python train.py --horizontal_flip=true --num_classes=9 --mlp_ratio=4 --inner_norm=false --drop_path=0.1 --steps=21000 --batch_size=128 --weight_decay=0.03
Rows from block 5 of a small image classifier, named by matrix and row number. Rows with one number belong to one neuron. Each number is 128 + 24 x the weight over its row's rms, rounded and kept within 0 to 255. All counts start at 0. Numbers have three digits each.
After each neuron's rows are labels from the 100 images, of 14976, where the neuron reaches its highest value: "lies over" is the class under the peak. Only what is clearly more common there than usual is listed. The data: Sentinel-2 satellite tiles (TerraMesh).
# fc1: MLP up (model.blocks.5.mlp.fc1.weight, 512x128), inputs 0-127
# fc2: MLP down (model.blocks.5.mlp.fc2.weight, 128x512, transposed), outputs 0-127

fc1.98:111142111119116075130119116122117105135119143156090142108126034080119148120092131151179150125143148129118120114152115152125159108096138131149155157118137088123115128145184140081123141094092110117080171121149154091127168116135111075122132145154123112140152186143117125094146154104121105137143121172128140102146149141104128149120155117113128113118164116136126114148132161111140149121111
fc2.98:141131127154172133118135195134125098132172068122129155125121163153154122120136141149142124145122119136131169142160087124109120158121100123103133159118114139101154127087116142103127111172112141147097150099161087164150109146110125156127149122173132170116095088152134094143131075106138121116135146093140121112133150128099128156148121112128129143137059101132054118117128126129105142137107
lies over: rangeland

fc1.271:133143152128141125158119157124104151131141067114112153136108129139117181107154108155120114137090145129143123152120126159124096111087127148135122129078140122133089106128154149100128093112128173084103127141125153092107142139120137111099125129117129151101149150127082092125153145129139121114093135205129109083120137159065119134107171153125149083142127067123091111121128105111124159136135
fc2.271:126120114110132133118164123128131144092114190126120076125125159140159136143136150142144098116129128157124113102110088138126111134196105136125116115154140121153177128103134119127122116110080119151144149070098149123176114133080101183125092148145134098171129125112114172174123124130139168138124172051118141163133122135132138155118099112139112110125109126111161110136123130124162118118141
lies over: rangeland

fc1.367:140124149122104145141117166143092114097149179129126130141119135132131145127116132127126142101088119140082120177123127067131080160118125143152106137133144142107114136109128147158128113096115099128106124142130096122102157132159143134087113116070112176144106145127103156104133106137163142121101150124124119108160119214104100121128124137124138123184112140148122175110134085093158092168131
fc2.367:121104156111171131077120112132130178120061151128134170122115160111109102132122125146130135079132109116134101134087109127129149137157131141122140121080125121232133131139147137101107156106130135095133126118136151127128141140079128114123089104118126142178146125125131172186122142125119118123109135155118126153123137134084111148106128124122083148133152129123186097159117143144147146136140
lies over: rangeland

fc1.390:065155144134094100130090107122095138129126150142138108134133133111085112075151092118131114125085146132094159165111145111137119149094145141141157138115137133124138105131093181150123160128145126121117116115136093118153115161148106129155118180120120170089129118132146116100152168102103143129110118104112098139123138140146135120089142110068129106133130131166158190092168087123137106139158
fc2.390:146146079139141135119136166144111130107166137095123158091091116145154169134133122158149206131112121192108122106126086113106142133163140135100115151144127120151126168135163116129149116099143135114150099107123166093120137134083082203121129116120137115132121120104106122145141104122153076120127155084141112178147121143129082101128117112134146121133117127113153104116140120111103153119110
lies over: water

fc1.432:105082153133142123097142128142097130123111198114137149130134144091107124090112102173077132118130113123121151178125126133137145127139164161138127119074118128149115143117128127169142103102141134138092152145135132143118124176144145113115093146127105180152131147143121124145076178127156125116087111116136125113135122157107081087114133088095136129182147160156134114110159135125177141153116
fc2.432:114109127133084125135145123135112093165158100104151132103110079131167133098136122161090109193149141123105131098133198143116175108111142133106145145114132116160119105139130132098071124124141130105146146129165086119110137105150130119127121131150139158130130134138108111071140121121144103125163113158147101107132111126119076098156154089122175103135178122137125095136121122143125092127081
lies over: rangeland

fc1.443:108124149097129135133137123129099132129111116135102109164114125123042118086090131099149113143096133138122163136106122123182113138151200143112143149158131110129129104155110173151122138133114107091112141111141141118122131137147119125153141180100117126143123134165145148139123104164110133143159113120139139114147139144138131141079105101097098128149104129194152154109205120136128110163160
fc2.443:153121078140139128132149109123072073101103130135131156124133097125171124139094113151155185168151136135126105134095145128130190113076137129125132110120151108120154123126128141105127134110128133125172109096124163131076108142117146153135102124207143118102145146131115147142145132152180138097123119102131124126150124146133136115129154126112089122145083105121065129123130083103129147117151
lies over: water

fc1.239:117149135124082093087081080127108076128098146128141133138133138167090128110152142138102123126092159116087182143136112114124145197134133124114122142136116135134135088125133176136137126126155135170126054143175111111123081143133137144141125152135111111104120112174106108149122130151110142144170128100111153113129108131129114132126183080116130107137103098134107135123147127154159108143115
fc2.239:134125100141079125113088138146103132165178125129088116116121122129152143139142137119125158110116141132170104101105099149120113124164142122124151118127093110106132119113149124160189135104144164109142105106132155125101156149163104113135201145092097142124122126150124134096149100161112094106148142124155125204103137156157115115141113108114113095132188107136162120150137132120135181109131
lies over: water

fc1.179:077088122115169138084179103125099136119113123113154111142086128169090145113173111122135100142151106121129167125104141135176133137117155129127160151129111126153098120136123165099147112122128140110123088145125164147120099142123103134136079142146103122100099146149146100160135122172125137131109097117146099117125102138150099096082120140092134108145130120171158156101152127171146073159143
fc2.179:135134110106134114122145110103106130115155143083179143143087138114139180099117137122084124116168175162173095116107133112141098104077135139152139094129100111125215117102115129113116130156132137137155124129122110103143120145102139146131134092133129115057152112127164110131137121095185152108121124085109108106136140147105118126119131095122148115127096122149147142145117136144075107130150
lies over: water

fc1.422:124118143111165170132120171131135140141070121125105133137100109120129155128157101132190121126100161140140145130165155108167134148105136137119108129136080127077124075121140142128109084175114120111111137094148163124119116130150104095135092131133113145147104116136127120134127123123144115137134114119112141150128145109141100160111125162143157056124096142134099182095140086184110179128143
fc2.422:133122168122078154106132113103116183152130114141109155090107057129151164124125154138146100095119115165102071127126130166113163123120117133096130140162129109144145119143097100132106146065138120078143171137126123130121148097124082142121075132125093132172149139125131123079138084137129093116136126117116097184148116135142135116135147131128121137142169132147111108141117113146149112127133
lies over: rangeland

fc1.233:092136123127155105128158113153103136147103128130132095124088118150089129083107111151121168173097108117114147120120109136148130128122139131119170117095096111129113094161100143121125129116149166115119105159125129137124104159156132120128150122146111153137162129111150122177132161175126077093121104123146133085144103143161098123095186103088136102142139129167163148085155089167122145147173
fc2.233:089105131130062118119135154081122128146135116121125112114109158112132081107121101102106140145131132125097095087147136127119125169160127123122162107071121166140126117176118155108109159093135120103061151119138098153142149158149155099128084144141125084168142141128147118127138161124109106115134144087137157114104124167150160118115105116132177128109167124119177122135087118145131139138131
lies over: water