A small image classifier, trained from scratch.
Model: 32-pixel images, norm layernorm, width 128.
Training: adamw at rate 0.0024, 21000 steps, batches of 128, held-out accuracy 79%.
Rows from block 3 of a small image classifier, named by matrix and row number. Rows with one number belong to one neuron. Each number is 128 + 32 x the weight over its row's rms, rounded and kept within 0 to 255. All counts start at 0. Numbers have three digits each. After the name is the row's rms in percent of the matrix's.
After each neuron's rows are labels from the 100 images, of 14976, where the neuron reaches its highest value: "top examples" is what is common among them. Only what is clearly more common there than usual is listed. The data: Sentinel-2 satellite tiles (TerraMesh).
# fc1: MLP up (model.blocks.3.mlp.fc1.weight, 512x128), inputs 64-127
# fc2: MLP down (model.blocks.3.mlp.fc2.weight, 128x512, transposed), outputs 64-127

fc1.92 101:149135159135192146124126115151130143134159109195174138153128133125176105151125141143135120127114090027124106122094164139122081123201119110078124138108152118156126080118167192097179141114136161
fc2.92 109:148150148191079021100126136107172117119113144115060114182095080141140131096047142139132121119138131133115112103083164123113155096101109121121200134126094148122113114130175174129114159137130135
top examples: clouds

fc1.81 109:076124118141071137163056122116109165106087157112074094103133156113178106105098196145109167078185146136172136098143146090159096120129115118106122153130168152111147127066157140115120151103156183
fc2.81 135:137169148187132120131146100153119136149151104113079118150154206144210143128159141146133113120116112140185125043112138128162166073104161186123099074155102108105157144077154143120097134109133103
top examples: main land cover: rangeland

fc1.326 121:158159141115144144162088153139107116139108105107222088129082097170134085169170174135158165109110160074103127068090110075204101112164137121081104101116154120142105087137108131121159110097175093
fc2.326 118:139137149149099058116121150101129154138102135094165109209027132120141082109154122130120082122132137189108136086009127135107126115113128088137091140111131133117148106128143141154075111143121151
top examples: bare ground; main land cover: rangeland; main land cover: bare ground

fc1.54 104:149135134144130072184133087128099123109106116110126106077099079134131121170124101190145135070101143089163125096089088100149116105074134182137124145147097152103121136033226123176077148116135116
fc2.54 113:180083116075145129125126135149137093201101143059135088080125139116092129141134126126136113165116089117066155098176127126154163151112116096121111191067076136134139149137147131119226192135107146
top examples: trees; main land cover: trees

fc1.103 116:110103119157121158176137106163155137102178120164152112161141130218120172103113172130125101110088144118144155159066122056151186142159097129121056159106110135141232179149091179098149136147150217
fc2.103 106:068138094150128246135109127136134152159142115133053123109140080102111157084144133123137130127126170140101128081138124150125111094147124147130125137133139114150162135132154132113111067141132127
top examples: snow or ice; main land cover: snow or ice

fc1.219 093:070084169139097148179083088136145208118095142114090072118120146126164087115120146188093162084166094131188137123134145115149101075101110182148122142127128132079156106076102141120136120128153183
fc2.219 089:111168157233123084127133109150168079160135117111113105168068209124087170121105144126130141161123154217154123103154115131148131064145105146084126159098118153160174132076108114134081103108135129
top examples: main land cover: rangeland

fc1.325 096:164088101104145106119080101182154116034113107119132107128143075156106102119181145139144132090073167108113182151047109117160099146182127123061103120098146135099125106145107137154187099166155118
fc2.325 105:159102126123128137128175159157175088154115118141101137108136056147122085126235197129178165140140147155134151092086161120123124158104141090082102081112118133141146161091166159091094104163152120
top examples: clouds

fc1.406 098:167054100214105071165084087158152134088114128150094110095112156131166117098158159141095133141153109100092136133081127103155089164131105164065124150123135099094156116092065155108176118102156160
fc2.406 102:142151143146104098145150123138131098108142138141170148178133105135151126105089143127099121148127098180119131085087135158179136197084151147151142097075115128136150091142102146135086121121102131
top examples: crops; built area; main land cover: crops

fc1.4 097:106082142132131222131119109120145134121124124157096129126095151139239114093102130112114137140164034130220159153109152125136090185088094121134100184156141112155136114148101152123097148120133168
fc2.4 092:152138143116152083108090137150148155128133132112170142228091108146181141136107149129126109092092194093140144209142083117167110175109150170176162073128132131105131118122147083137137128092130096
top examples: snow or ice; main land cover: snow or ice

fc1.502 104:155121097136115139094125096160126096056126085173088113116080098145212110097132101156078131098166160138111117129094140139152083125131038155132100123103118142097167130161117174139131095105152158
fc2.502 103:150089160065131120116193058126126134099140083088109140121107022126143150142100145109087097124195131135102104117092163155144152148137144138083064102106126106128165130150119117145191061138142127
top examples: snow or ice; main land cover: snow or ice

fc1.264 104:182098124155131078160130156191122119083100152129133101135083112148104093191196185104133173115058145106162158127073147076183093116165126127099120115112162107195121113104163146172120157140169127
fc2.264 101:011113136182126132129080086139102134139089112123074113080151125100170133139155125065119096131121140117219122109180111141141149102148120092182144095154143095135112126149135112160154129144114131
top examples: trees; main land cover: trees

fc1.382 099:141104116111113194139133149114142175108175125169094120127116145126164176108098225127113101110147110070150180159090133141104169107163078145134102172147099108120200155113088163150199149146094161
fc2.382 090:093157093055134053109111148105124140107151152100119162081215096128120119106184133129104173126138162102126114114217128134146103084110134087153136145154098098129137093130118097108172123115117122
top examples: flooded vegetation

fc1.448 104:101059110153145124118108157165148159067131096192155131160139128132140097129151152113123109128103099131124148174105152125197050160154110107100074120108175117198138121109143161154116182138164123
fc2.448 105:101197173126142090140108120110119138183123158102089118095115181144102124082122111117068111073112123165123099168152090131107131097111098149215158029119142100151128130121127084120056070137105125
top examples: trees; clouds; main land cover: trees

fc1.309 098:151106153089168126132107114161149091111139074178143129132185133141144107132151086105123113152102111109091099167111099120145090149200112179085087078145149066099125093103103153150130197126145118
fc2.309 082:100115092170158119150167149130133147135098130141076062154179074129070128070102101114121165130090165184170110120177152119117110126111105092094125179108130142125090164095146161131111147131141130
top examples: water; built area; main land cover: water

fc1.274 110:068104083095132153103104068109114208118153146146158110063138065136181133093142207147171123124144120145144152123078118122121131079128104157142112124132093126161137115115111173151151139103132114
fc2.274 120:210130088120134126112132140087150152193171167144143100077156082091133162143172134143092179093110124039047140125184130130120148133105133150112136121138120121121112139106153097087170207133122131
top examples: trees; water; flooded vegetation; main land cover: water

fc1.73 098:188117148116126109147127198180154088077104144125185124151127149153117089183153123168128154112078101104084162111142145117177103147127128122071096084165148141128119113080162130172134183158167119
fc2.73 102:098255066128146056120095159098113130201125082123120110114118107128112156106150123114174152113123152082144103068129127099123108135116117184194175110163117109103127122100161131145113131132133094
top examples: bare ground; snow or ice; main land cover: snow or ice

fc1.365 104:129094168126130163191130126125087146088119118090205101120134132143111096158160148186113159092082148113105165141084108083127142119152150185114127119126111134094094075101133122181155088151137133
fc2.365 107:175221109123124053108102137117072156160142134154156147129069088134097111058144116128113142129130151085137153083073130096116149173113088021191125114148135105117104135088111126148160126113103149
top examples: main land cover: rangeland

fc1.220 092:122098131091123118136123091134138204099122150154151117145116132136149135090158146146136133122156061088128135124145124127160125135143103100166100135077119140134174153140100159128163207091168113
fc2.220 093:170147193142111188120121165164156180063167114096199105164119105088100115151046122091142158132138187083144105124144091093091092099102145128086119118160125118118122111121118103136100100149171142
top examples: built area; crops

fc1.39 105:143076141138138153130114141198150152044112115155181123175134134138114095151171132137178133064088117115143171154137136132163071137139120098118072100111177154149126111066106146145117161139145128
fc2.39 107:107205111130124095114120163120157125141119134136090073096118151126114149089090127107148124145133205092125157135066103156110142064082121181090138123186173092135107134112174122145134137107150104
top examples: flooded vegetation

fc1.110 087:133145101137107100148107129109155122124168120152120107137102122148188175086112202118095106116164152149103121104114092097124181090181096110111119144108148100141190168137095177127131112099149163
fc2.110 074:174136178059131122142146115111161148199122106127207141137094101123127097069097165124067200153135150154088129106131140087146157166139122020103127087137157150101175122129127098156142129106139146
top examples: clouds; main land cover: water

fc1.166 086:134098146110107142176123132136117123119136110120126086119170102172178140106124168151109126122141109058106113077106100071151158128143057106062039129100145116167170146110186183124157148130171175
fc2.166 078:215134112069077172130123168108082142139119109131068142134152156124115150134174145119146105145127107146117118142178124143128136089177120099183183071112129133081111134088092116136139149147146110
top examples: snow or ice; main land cover: snow or ice

fc1.279 090:137112152124127117157121160108107170103131140101165098082144132150143124150142180221130126121085138086132147114069096088143167132149130210110121118130088157120123124053146138207139110149148132
fc2.279 098:145164101075166130103146121140109172149136147136105095156076118159134112074134121130114158097104125093176155045092150085112131145099132068223057120148176142108116140150159150113136119125119190
top examples: flooded vegetation

fc1.116 099:144060150163172146100055091152118214127134139130117077100087100153124111117145077124115134129105104147119161147090122113132149152144067224154125136092124103180168109167112152114120130120140186
fc2.116 108:185128091083097163141117100181119153114137077140226156115073063108155148092088173108142158149122131143119143075210143144097149125127136098164112069149118147119166070152152096130115117121115123
top examples: snow or ice

fc1.157 093:137132103144158099155144108154142154071134129171156089105128130158199117123126141094125154117164182128114101149092121110154131097078098103049112101111168115177163137124152176125122124122169138
fc2.157 098:133179147070170098116120142158122113150104136115201113108126137170096147112186147111118092165156119138149162202130138100144119216149154191207187126151148150163142130119122107130113097107145089
top examples: flooded vegetation

fc1.7 095:146102131137155084119070119183147142124144117162114084144115140174114122147179106111110123124058094148166149129036113109161160155102093199148092133124123083127190127124155167148137181142173123
fc2.7 099:110147095151164065127091134114137130052115108140177093096173184141137116147058138122096142135142122093106102154142102127095166097098167009047132116134149122114126114123126122123127140172121099
top examples: water; clouds

fc1.28 112:145055105110108148105117151175169139099124138184144138166116125131121114138163142146136098160103031121153147130113148150171060133141100118155084077130166114136126136123152156134116172161149112
fc2.28 101:211197137015112135147113148117132146144126164151154165158147127182150066088174124118098097145107151133119158156172093134114121104107140165136139086124138093134120151080117129106138143124152092
top examples: trees; built area; crops; main land cover: crops

fc1.449 086:159122137081131124176101088128084115097131119110132064120163117176179123096160139111102157107131132128096097131102092072147155093182090144047092124104138080106174129113157171162137132122171146
fc2.449 089:204168130081135112154141109126130133148099116094158129105082146129109158105159138115122118154159102127120113195071103094122105180143113224176192130141134168157178113154156059139142098116153110
top examples: flooded vegetation

fc1.422 105:135133197123164193111118126152091112108154095118150094155077161151127123135126115170107129102086120080112127119092076107119163138189099189138129138081093104084136091181124132143191098182121179
fc2.422 113:106112137107135092148156121140094124136163120115117194217129066134125068135147125108140129137114113165125147108227142165143131068115161175139130123137163146103163088160123095088067139133143102
top examples: water; main land cover: water; clouds

fc1.474 100:102134135130123155177120189134110093103130085156134099130124114186156122165099156193116144131117087039133103091121137097156127142110071136091053109130151123147173136121139186150127161126165187
fc2.474 096:157145151096139163120124114135103158199115086141090114132102111098158119111120173126153119147191122112091161151161129156131180065183159103166122083163146146149141179086135136100169076086111120
top examples: main land cover: water

fc1.175 093:187140160079127103109120095131065134074069122110107107161110107137128059134124123159097176087159132107100120154117155141185060121165127219120133119099131162148121090131185114169100131139133126
fc2.175 102:118108102109154174141120128118107101133110138152075124158151075161101123155141149128125121130139122072153117109166140134140096148124142120083120162158096117150099130135123131109172208145157150
top examples: crops; bare ground; main land cover: crops

fc1.461 103:163106175122228134101112113122130138078123112126197109118125065162129072137143071127183132106107106070105143162102089109153131161152129154158136083131121135130106062147120130164102166143146113
fc2.461 098:124082112123132096095137152148138090099151088132127125110153154118106163154099138155138126145147153190112164120173125148131142114102111093067098183116165128162117113100115118154116112116170102
top examples: crops; built area; main land cover: crops

fc1.165 100:116123116169180187115114094127159080115171117177117119158077101121193131115130115181094113098142113075190163135126132144105133100085115174177139149149139119146146098133052188147132153064127100
fc2.165 102:061128108168087080123114154131096075134120124162087105147240130103133112210136133092120082130148190174130137159190116161087128114168140066158155108160135123114144145115085090141157095184114113
top examples: trees; main land cover: trees

fc1.451 094:127119133132118113141094117157145162069128126129139089126100120165184093142133137108097167148128068087160141142107149095154120105151077168091083076149152038092160076154147163142191113128160132
fc2.451 069:128091105160112204173145130162097152061158093162167127138184084078108130163204121111139112146088136138105120169214124141162131139141130159077088099100107157184077106137175190133058127118136085
top examples: crops; built area; main land cover: crops

fc1.191 090:189115175134130095119170139183105098057104086133129091170082095158113076145154111135112159105101102089107150120138133098238094144152099177109092109076156106182129120176160137141114189174170145
fc2.191 108:066080122113186087105077132137110129199154165139138170129132087115142143168027120152165142160145088079226102122178119097112127079178144091152168148140134104126159109114147118150114117133172119
top examples: water; bare ground; flooded vegetation; main land cover: water

fc1.247 088:170087177122144225118163085120136103104149139179129154138108158143213138079087124112134114114167101148168150155056146116124093176163084100110091163100123128128126127134138138136081133111120199
fc2.247 089:149147147136146083130078153132133150135176149136117149222040074120124147168184146124132095098130196119157124170090138157124135147105166179149146084103192097154121118177171109148173107154139116
top examples: snow or ice; main land cover: snow or ice

fc1.305 101:181140147136141162131121109152116132097114078130146119188103147132133094138147120150139150083110107055172143130162106127129103144125137075118123093160170135130126095090150138176071194161134095
fc2.305 120:126110148148132120099147124108108095131172139158110090130133125098188158121123160114103095130106139111044142139090122159102146129110132181137051136141160186102122153228144199156183141151146147
top examples: flooded vegetation

fc1.283 097:144135108091114098119126170126170111089169152198181125159143115136195154148087162123131103107130134158116115155130147128110144178164084095086095106092133136145146150133116212105095145163130159
fc2.283 090:035107128082100068144138110132140128139137106132000123128164074156108154082136129123154103114101104101107126127191155140147131133103104167127104090129115139143115123126119148096122172115159126
top examples: clouds; snow or ice

fc1.9 088:143135153149138101149103146117167135124168134177136107122130133150201164099130183126077101119152149147091131125134095102127168073173106103056124132129146106156194158111096198137141120097159144
fc2.9 074:170132173008118106142160113118148127218098140134205159157113134140151125125135143141101164181129107178117124164133109090130159204146115072139157089107157148112173140128135119129142157115134138
top examples: trees; clouds

fc1.310 093:099087093161158125134111112153126158100113112137124106120083110149147082114159102093155145174117143125108156161109123098175097136132083221108109121104145057100156110156140159099167113180159229
fc2.310 115:146101132038153141181148112149115092058122161158153168149124058104146138182069176119137107116170103134103134178217100144118079161112117105153149160115126144111144110200197087118169102137118121
top examples: main land cover: crops

fc1.2 094:181128079124147191104148136110168078095175137197101141131121130124220155102063106170090100145152176137143127144080151149114132115139100213148109137152113150177165149140084182149155129145121109
fc2.2 110:133101172132079081116150107134069100144121126155053141147126076090128129201122134093148146094167176146105106102149134154135157109124107054125079114122133161056131111136148164133134138130099113
top examples: clouds

fc1.379 082:171108105170151213117138086125171166124164119157124115114094140119196140080121162186124104141147084110147165122110082132109139078132104222134136104129094109102143110125107167145143128149116138
fc2.379 078:097155131159153068115148121095117110166124136159103141118150086137099139126113136165133132135135110146150131127165137140073146114113119092127120097161155158105147100104140089144134134134139108
top examples: main land cover: rangeland

fc1.152 106:162161122119159127150107133178081139090096076142121109138093110158128090178139142109122151126082181090121098130127162117187079133160106107123096107140187123166130108110121143136135182095166159
fc2.152 114:056059082069155200116112118129099120097158117133127102159184106136113104144215120127141123167161139125182109144200153130152106111145134194103092157146122145102162167119097116124137100163146136
top examples: main land cover: water

fc1.64 091:130106157150169095102139050168135121073158082133149129160130126153114129138171131185135099102126203085127140121015099127136138114160144181074120145079150138121095117118127143097124127141159107
fc2.64 086:151143128126133056111151131119138079157094128136137130090076110140109130193103146092127140145128159112113134103109112145094157077097108059154096149153144148083117132152131141183134065133107127
top examples: main land cover: trees

fc1.466 104:160081143096128185135152141186139069046155126160173122147177134151128137138152131087144123131098111146158135160077149103121150164176094118169091092104129062104140145155123150161116153199134176
fc2.466 114:101127072179219055148102153140084166140151121143028134125141140145147124162127133156145154120114130181098104143188130103174114175134145158154163148136160093117148122103097117136162151119151149
top examples: clouds

fc1.432 098:053048160098175087094088155116142154101092115135126099123144080141163042117120075137129152149159100134134101104114145141159068179071098162134111092100148104176120040186129129132107165135150103
fc2.432 086:148145135090184085095138117140092165134156111096033151127134136138149113116152126118104161131086106073069167158110119095133124154121130165184140045094106115134113114124109110108092160144126152
top examples: crops; built area; main land cover: crops

fc1.44 118:189117155125239135133135144113128135140145102129223140144115086151118130161139093128189095136090130099076130132072055108134156097199156135085133098111118132126091085097093119147138125087140085
fc2.44 103:102100154110119102123122121118130105111135123114147103168118112135158133149048173141117125132136178255120110115091124128114128104094128118118097202098153130138119116109124138143023050124144122
top examples: main land cover: rangeland

fc1.367 092:194087145114112129076121143091123070117110117131151146120118101119188103133100093133108137121167145118094123140131178159138036137148100132104131056175091149114121078162115121153086132112112121
fc2.367 093:094133114148136195097112093109140139152148124130160119161171047137153123116175134129133171112143111108160116197167147123144120090110154163183185098123110128114155103122117083095055090146108086
top examples: main land cover: crops

fc1.467 090:125084114112134136129099122152128168098105106131118071133137118170157100149115144133136157110126089093134138123086141109181119134102073170108094109149156096112175127150101180150104206107183141
fc2.467 072:190060171077098166160127075156112122121103092101129147161135059136107092055184165160157109157134079157117139111062146121139087129199105151099109134102126151112107110141114107111127152126108091
top examples: built area; water; crops; main land cover: crops

fc1.339 119:120139149174119137160091096132065118103106115115103026125120128162147070135132113147093165087102138099125138097107116064176107144115114180084134143102151105081132096123137135137119128145158160
fc2.339 118:127163146116144082143125147148146126057131162148152127070059213168143101080151103125133112134154131132173149193080127111120132137117128151133138168188129134095147119118072127133126083130116128
top examples: main land cover: rangeland

fc1.43 115:141139109142227118141132175105115144096152112136245123136133084151136110176124088161202112127091133101084124104090092121133139112105154154096127067158136136189100075083131135174125131107145075
fc2.43 097:109109171137138157121107120145156106159122143145115122160157126103123153154075141131123174157085166255071115099149149113115180095093117103096098170094148137160134120159168153134032078153136113
top examples: trees; built area; crops; water

fc1.255 101:107110120176127203148094059151118204121106114126103097095118130133174071114178148133145167158157048053197139153156137107132076084106099199135124144159149069074131071125105151104150163101136154
fc2.255 096:111087157067132055165143119149159176098166124126169131174162037159147135161145127111158128135106093152154139089189110087135138133150115093122147151126086129130127118104108104128142130139088121
top examples: crops; main land cover: crops

fc1.169 097:138126101129156102132116082124128123099139102147130111093158069157192112113132122130123135115163175157122121102141132102138114161154107098056125148115133149135156117091126155156126144096149117
fc2.169 099:130096113072167134135087118167140160131137110148101149204159125151139152216173118128142110096160156153073122134160143133129122213151140105109072128121129086111138186123115137107125181133140112
top examples: clouds

fc1.132 082:151116142107121143175138135139164149060166104160165104171170110168152156141098184115125127116106130146142125173073125061129169159179099150093067133099130117141190156141135208111126173147146162
fc2.132 083:111161112113086160145123137137127175163159091137056128150154093115118141066134092126134163117146172143100156159167128145092124096141132117136146068138124125141165155111139131129110119079113154
top examples: snow or ice; main land cover: snow or ice

fc1.27 099:085093152076153108109111106159137214047110141159135110115159115138156095098134132217119123108165096061156094074129145143165075092117107113149104148092132178140135123095154149122149164117159083
fc2.27 098:227101113086151162150049108122102156138112134123163194144155114042107124102035128135140109109124061131085099176155116117080096140110106144114118064139181123166136124134140094128080125119109117
top examples: crops; main land cover: crops; main land cover: water

fc1.345 097:190102160116132152190105100151085149136139116120124077120167146181158142125140085120121155083137142146099110116085108083143164062197106124039107140137130122117183146075177164140113116084169126
fc2.345 101:210135138034127122193133099147119118131118138128171162144168101139108158157159145116148158154130088150082102124130149127150081136187133214152162104122128140113164133140116038160155135126156121
top examples: snow or ice; main land cover: snow or ice

fc1.507 099:128170174146150124150107181145078056149116127123178105149076110168128105181159159138147148102077179061128126084096111084186119137184132157082108109127138118167111099151115132131111136090166131
fc2.507 089:130192134127121094120102145112110150097113144108190125231046151126130068103129091124119090155159124160143149091051117115114116093122121054147151158129140119104132135131134172142055103143105169
top examples: bare ground; main land cover: bare ground

fc1.464 092:116174051126119188132117123101113191103159134171109120106090159130241129072124117133140117130179137120157126131138144123124120154079080141158107097121130108167173126101176180148129122146120171
fc2.464 090:094113100145108000134081126172131144124127108121146105165173118144105130113143122124141102131143144139145109167225136110096148125132168114125111091134111170111145131149119115145097186127133108
top examples: main land cover: crops

fc1.319 091:118151091106184140121095135141143162098124133135184120110128091146148082149168129184174124148105169088082130129128135110145081073169149176112141083111148134110083054074091141153178079162167084
fc2.319 087:090161133104092111109166093150167138101138107119127121193133216146123141167180113155165136108107194158097136052088121106194125170120171089031087113135113092150122124095105136170112161112135109
top examples: main land cover: crops; flooded vegetation

fc1.99 096:152097147103064124126131111164130107100103108114072097112086135149151119130119226143072176094138114149118123127092161104161107141137039152093085146103124102057151132157098138128095161138148194
fc2.99 090:143139149132110135127136103105156134125095136107238171103130127145103154139116111152122103145123148118205128120124125112121111085121146077074140152136148104110180103118064120118117020130158074
top examples: snow or ice; main land cover: snow or ice

fc1.444 111:143112149099168114121113104135106057100102112103198101091095097166140092146158137123181150068108131116115156095100069089153107158155120115082134127115104141095109077165113122110124134117160121
fc2.444 099:146098133126145111160114104124125175156111158105062165178078225138142082072170101137116156133167141161138079124077125179147157148118080191188128153116134150138134153139103093144079116144134146
top examples: crops; built area; main land cover: crops

fc1.142 120:140159145100099212112090167138070120084112115135149099124141078148150091146118106175111141116108111102129134167136154120175111131129084173127064043154141159125147120121163161227092189152160125
fc2.142 134:096128133035152207101134137135095132056163150147133134076157119160134142148137165114127098123140113150090091149166148128122149098090139133071074149116121136128124121150118181125156122142121135
top examples: trees; crops; built area; water

fc1.429 102:185106128113142138122105137165087134129134117152130094119132089153120107153144115187110138095075094125091129083104121141170115128093096171131070081140116138179161121103163164187115178129154087
fc2.429 103:175162122055094143155125167103152116133137148132192155069093175177092107094114154141139128095137145104097102110171126094108090085133120132021124126138155127097121138111120168116120192088161114
top examples: trees; water; flooded vegetation; main land cover: water

fc1.183 101:123105141171142199156099157158096117112118138127147079110165132186126109181128120192175157076073144075088151059121116111160136059103102146085088127153155150156151126150093144113114111142179172
fc2.183 113:184181098180188111101138118108118187112099119173166138117090111123122155063195093170146144150139122140142107150150137144154160164134100092113119112162147089131143157069056088099206149121108138
top examples: main land cover: water

fc1.248 105:144068147092113142096080117157125191096107118143125106117134068144134094114151096177092126144119071121152121124124130141176093160123089195140068050126131141102138106128167154177102198118152107
fc2.248 100:150170087068162177145151129132120129078135131181162150039052192149143128161134142112119142126100142107027132138085147126076134114121126118070103146132148161129128078130101165118196119164168154
top examples: crops; built area; main land cover: crops

fc1.322 095:141128047141157116145088108112137065058131150150148130119124121146192141110108071091155099120144118084166112150116120091146133167147123088123114146135104120104146138100108155154189169115159125
fc2.322 123:065142138158123156139094123129128114162175124123134087138056077131120137073156113093173142128073133124132157028128107109190119139094129065073115180091109120115141135134160143130142084156112135
top examples: built area; crops; main land cover: crops

fc1.138 100:103128136131179123129106111107095099095120113122162100149127113148160112063119135139139161086160121094117090041140147086136135225165120106091133130057107154120145097133110143105170137119134140
fc2.138 110:152098145103166167132099153109128179026157106118147114114087111152100106103147107134139152133063116184118119087114113110200117169153120129101102131122131115111153090160160127104120207176127147
top examples: bare ground; main land cover: rangeland

fc1.74 094:189099157147108143111109141146156106097118132141154129184142145142123118174131136153149139125097079100117155069173185158136105139140106075071110103168143140125147128113171141126155154142132110
fc2.74 108:075166066071120104106130204103141125094188112163123121096160094097100102161069134129129137095126189059103115148141148117104074107097131175196127123112131145181145092115136117132109120122106100
top examples: bare ground; clouds

fc1.360 113:141075075126092149123069117142138117089085173136101109188111127146153096086160128112139138078156069133150134115103145091182096137148113139146102140099170097114142116107109148142121202135181120
fc2.360 109:166111144216095095113132153153165115127131125121150145127066170131208143088165085108126102115153121182152122144101126131110153122110127109117105116144119134124159115112120094151128118118113096
top examples: crops; built area; main land cover: crops

fc1.298 105:145099171150139077126122079137161157097143124143135107139151186154157140101127156161089121098141046053119091132035135125137133138196107174098100121073145122094153133106132160098126157150151141
fc2.298 111:114103182175084161179125166135112142103105091086135147094145175130146153127136082089123133139149150167144123142122095126109113119126156194158170101135105155118124144155101170134096087141154098
top examples: water; bare ground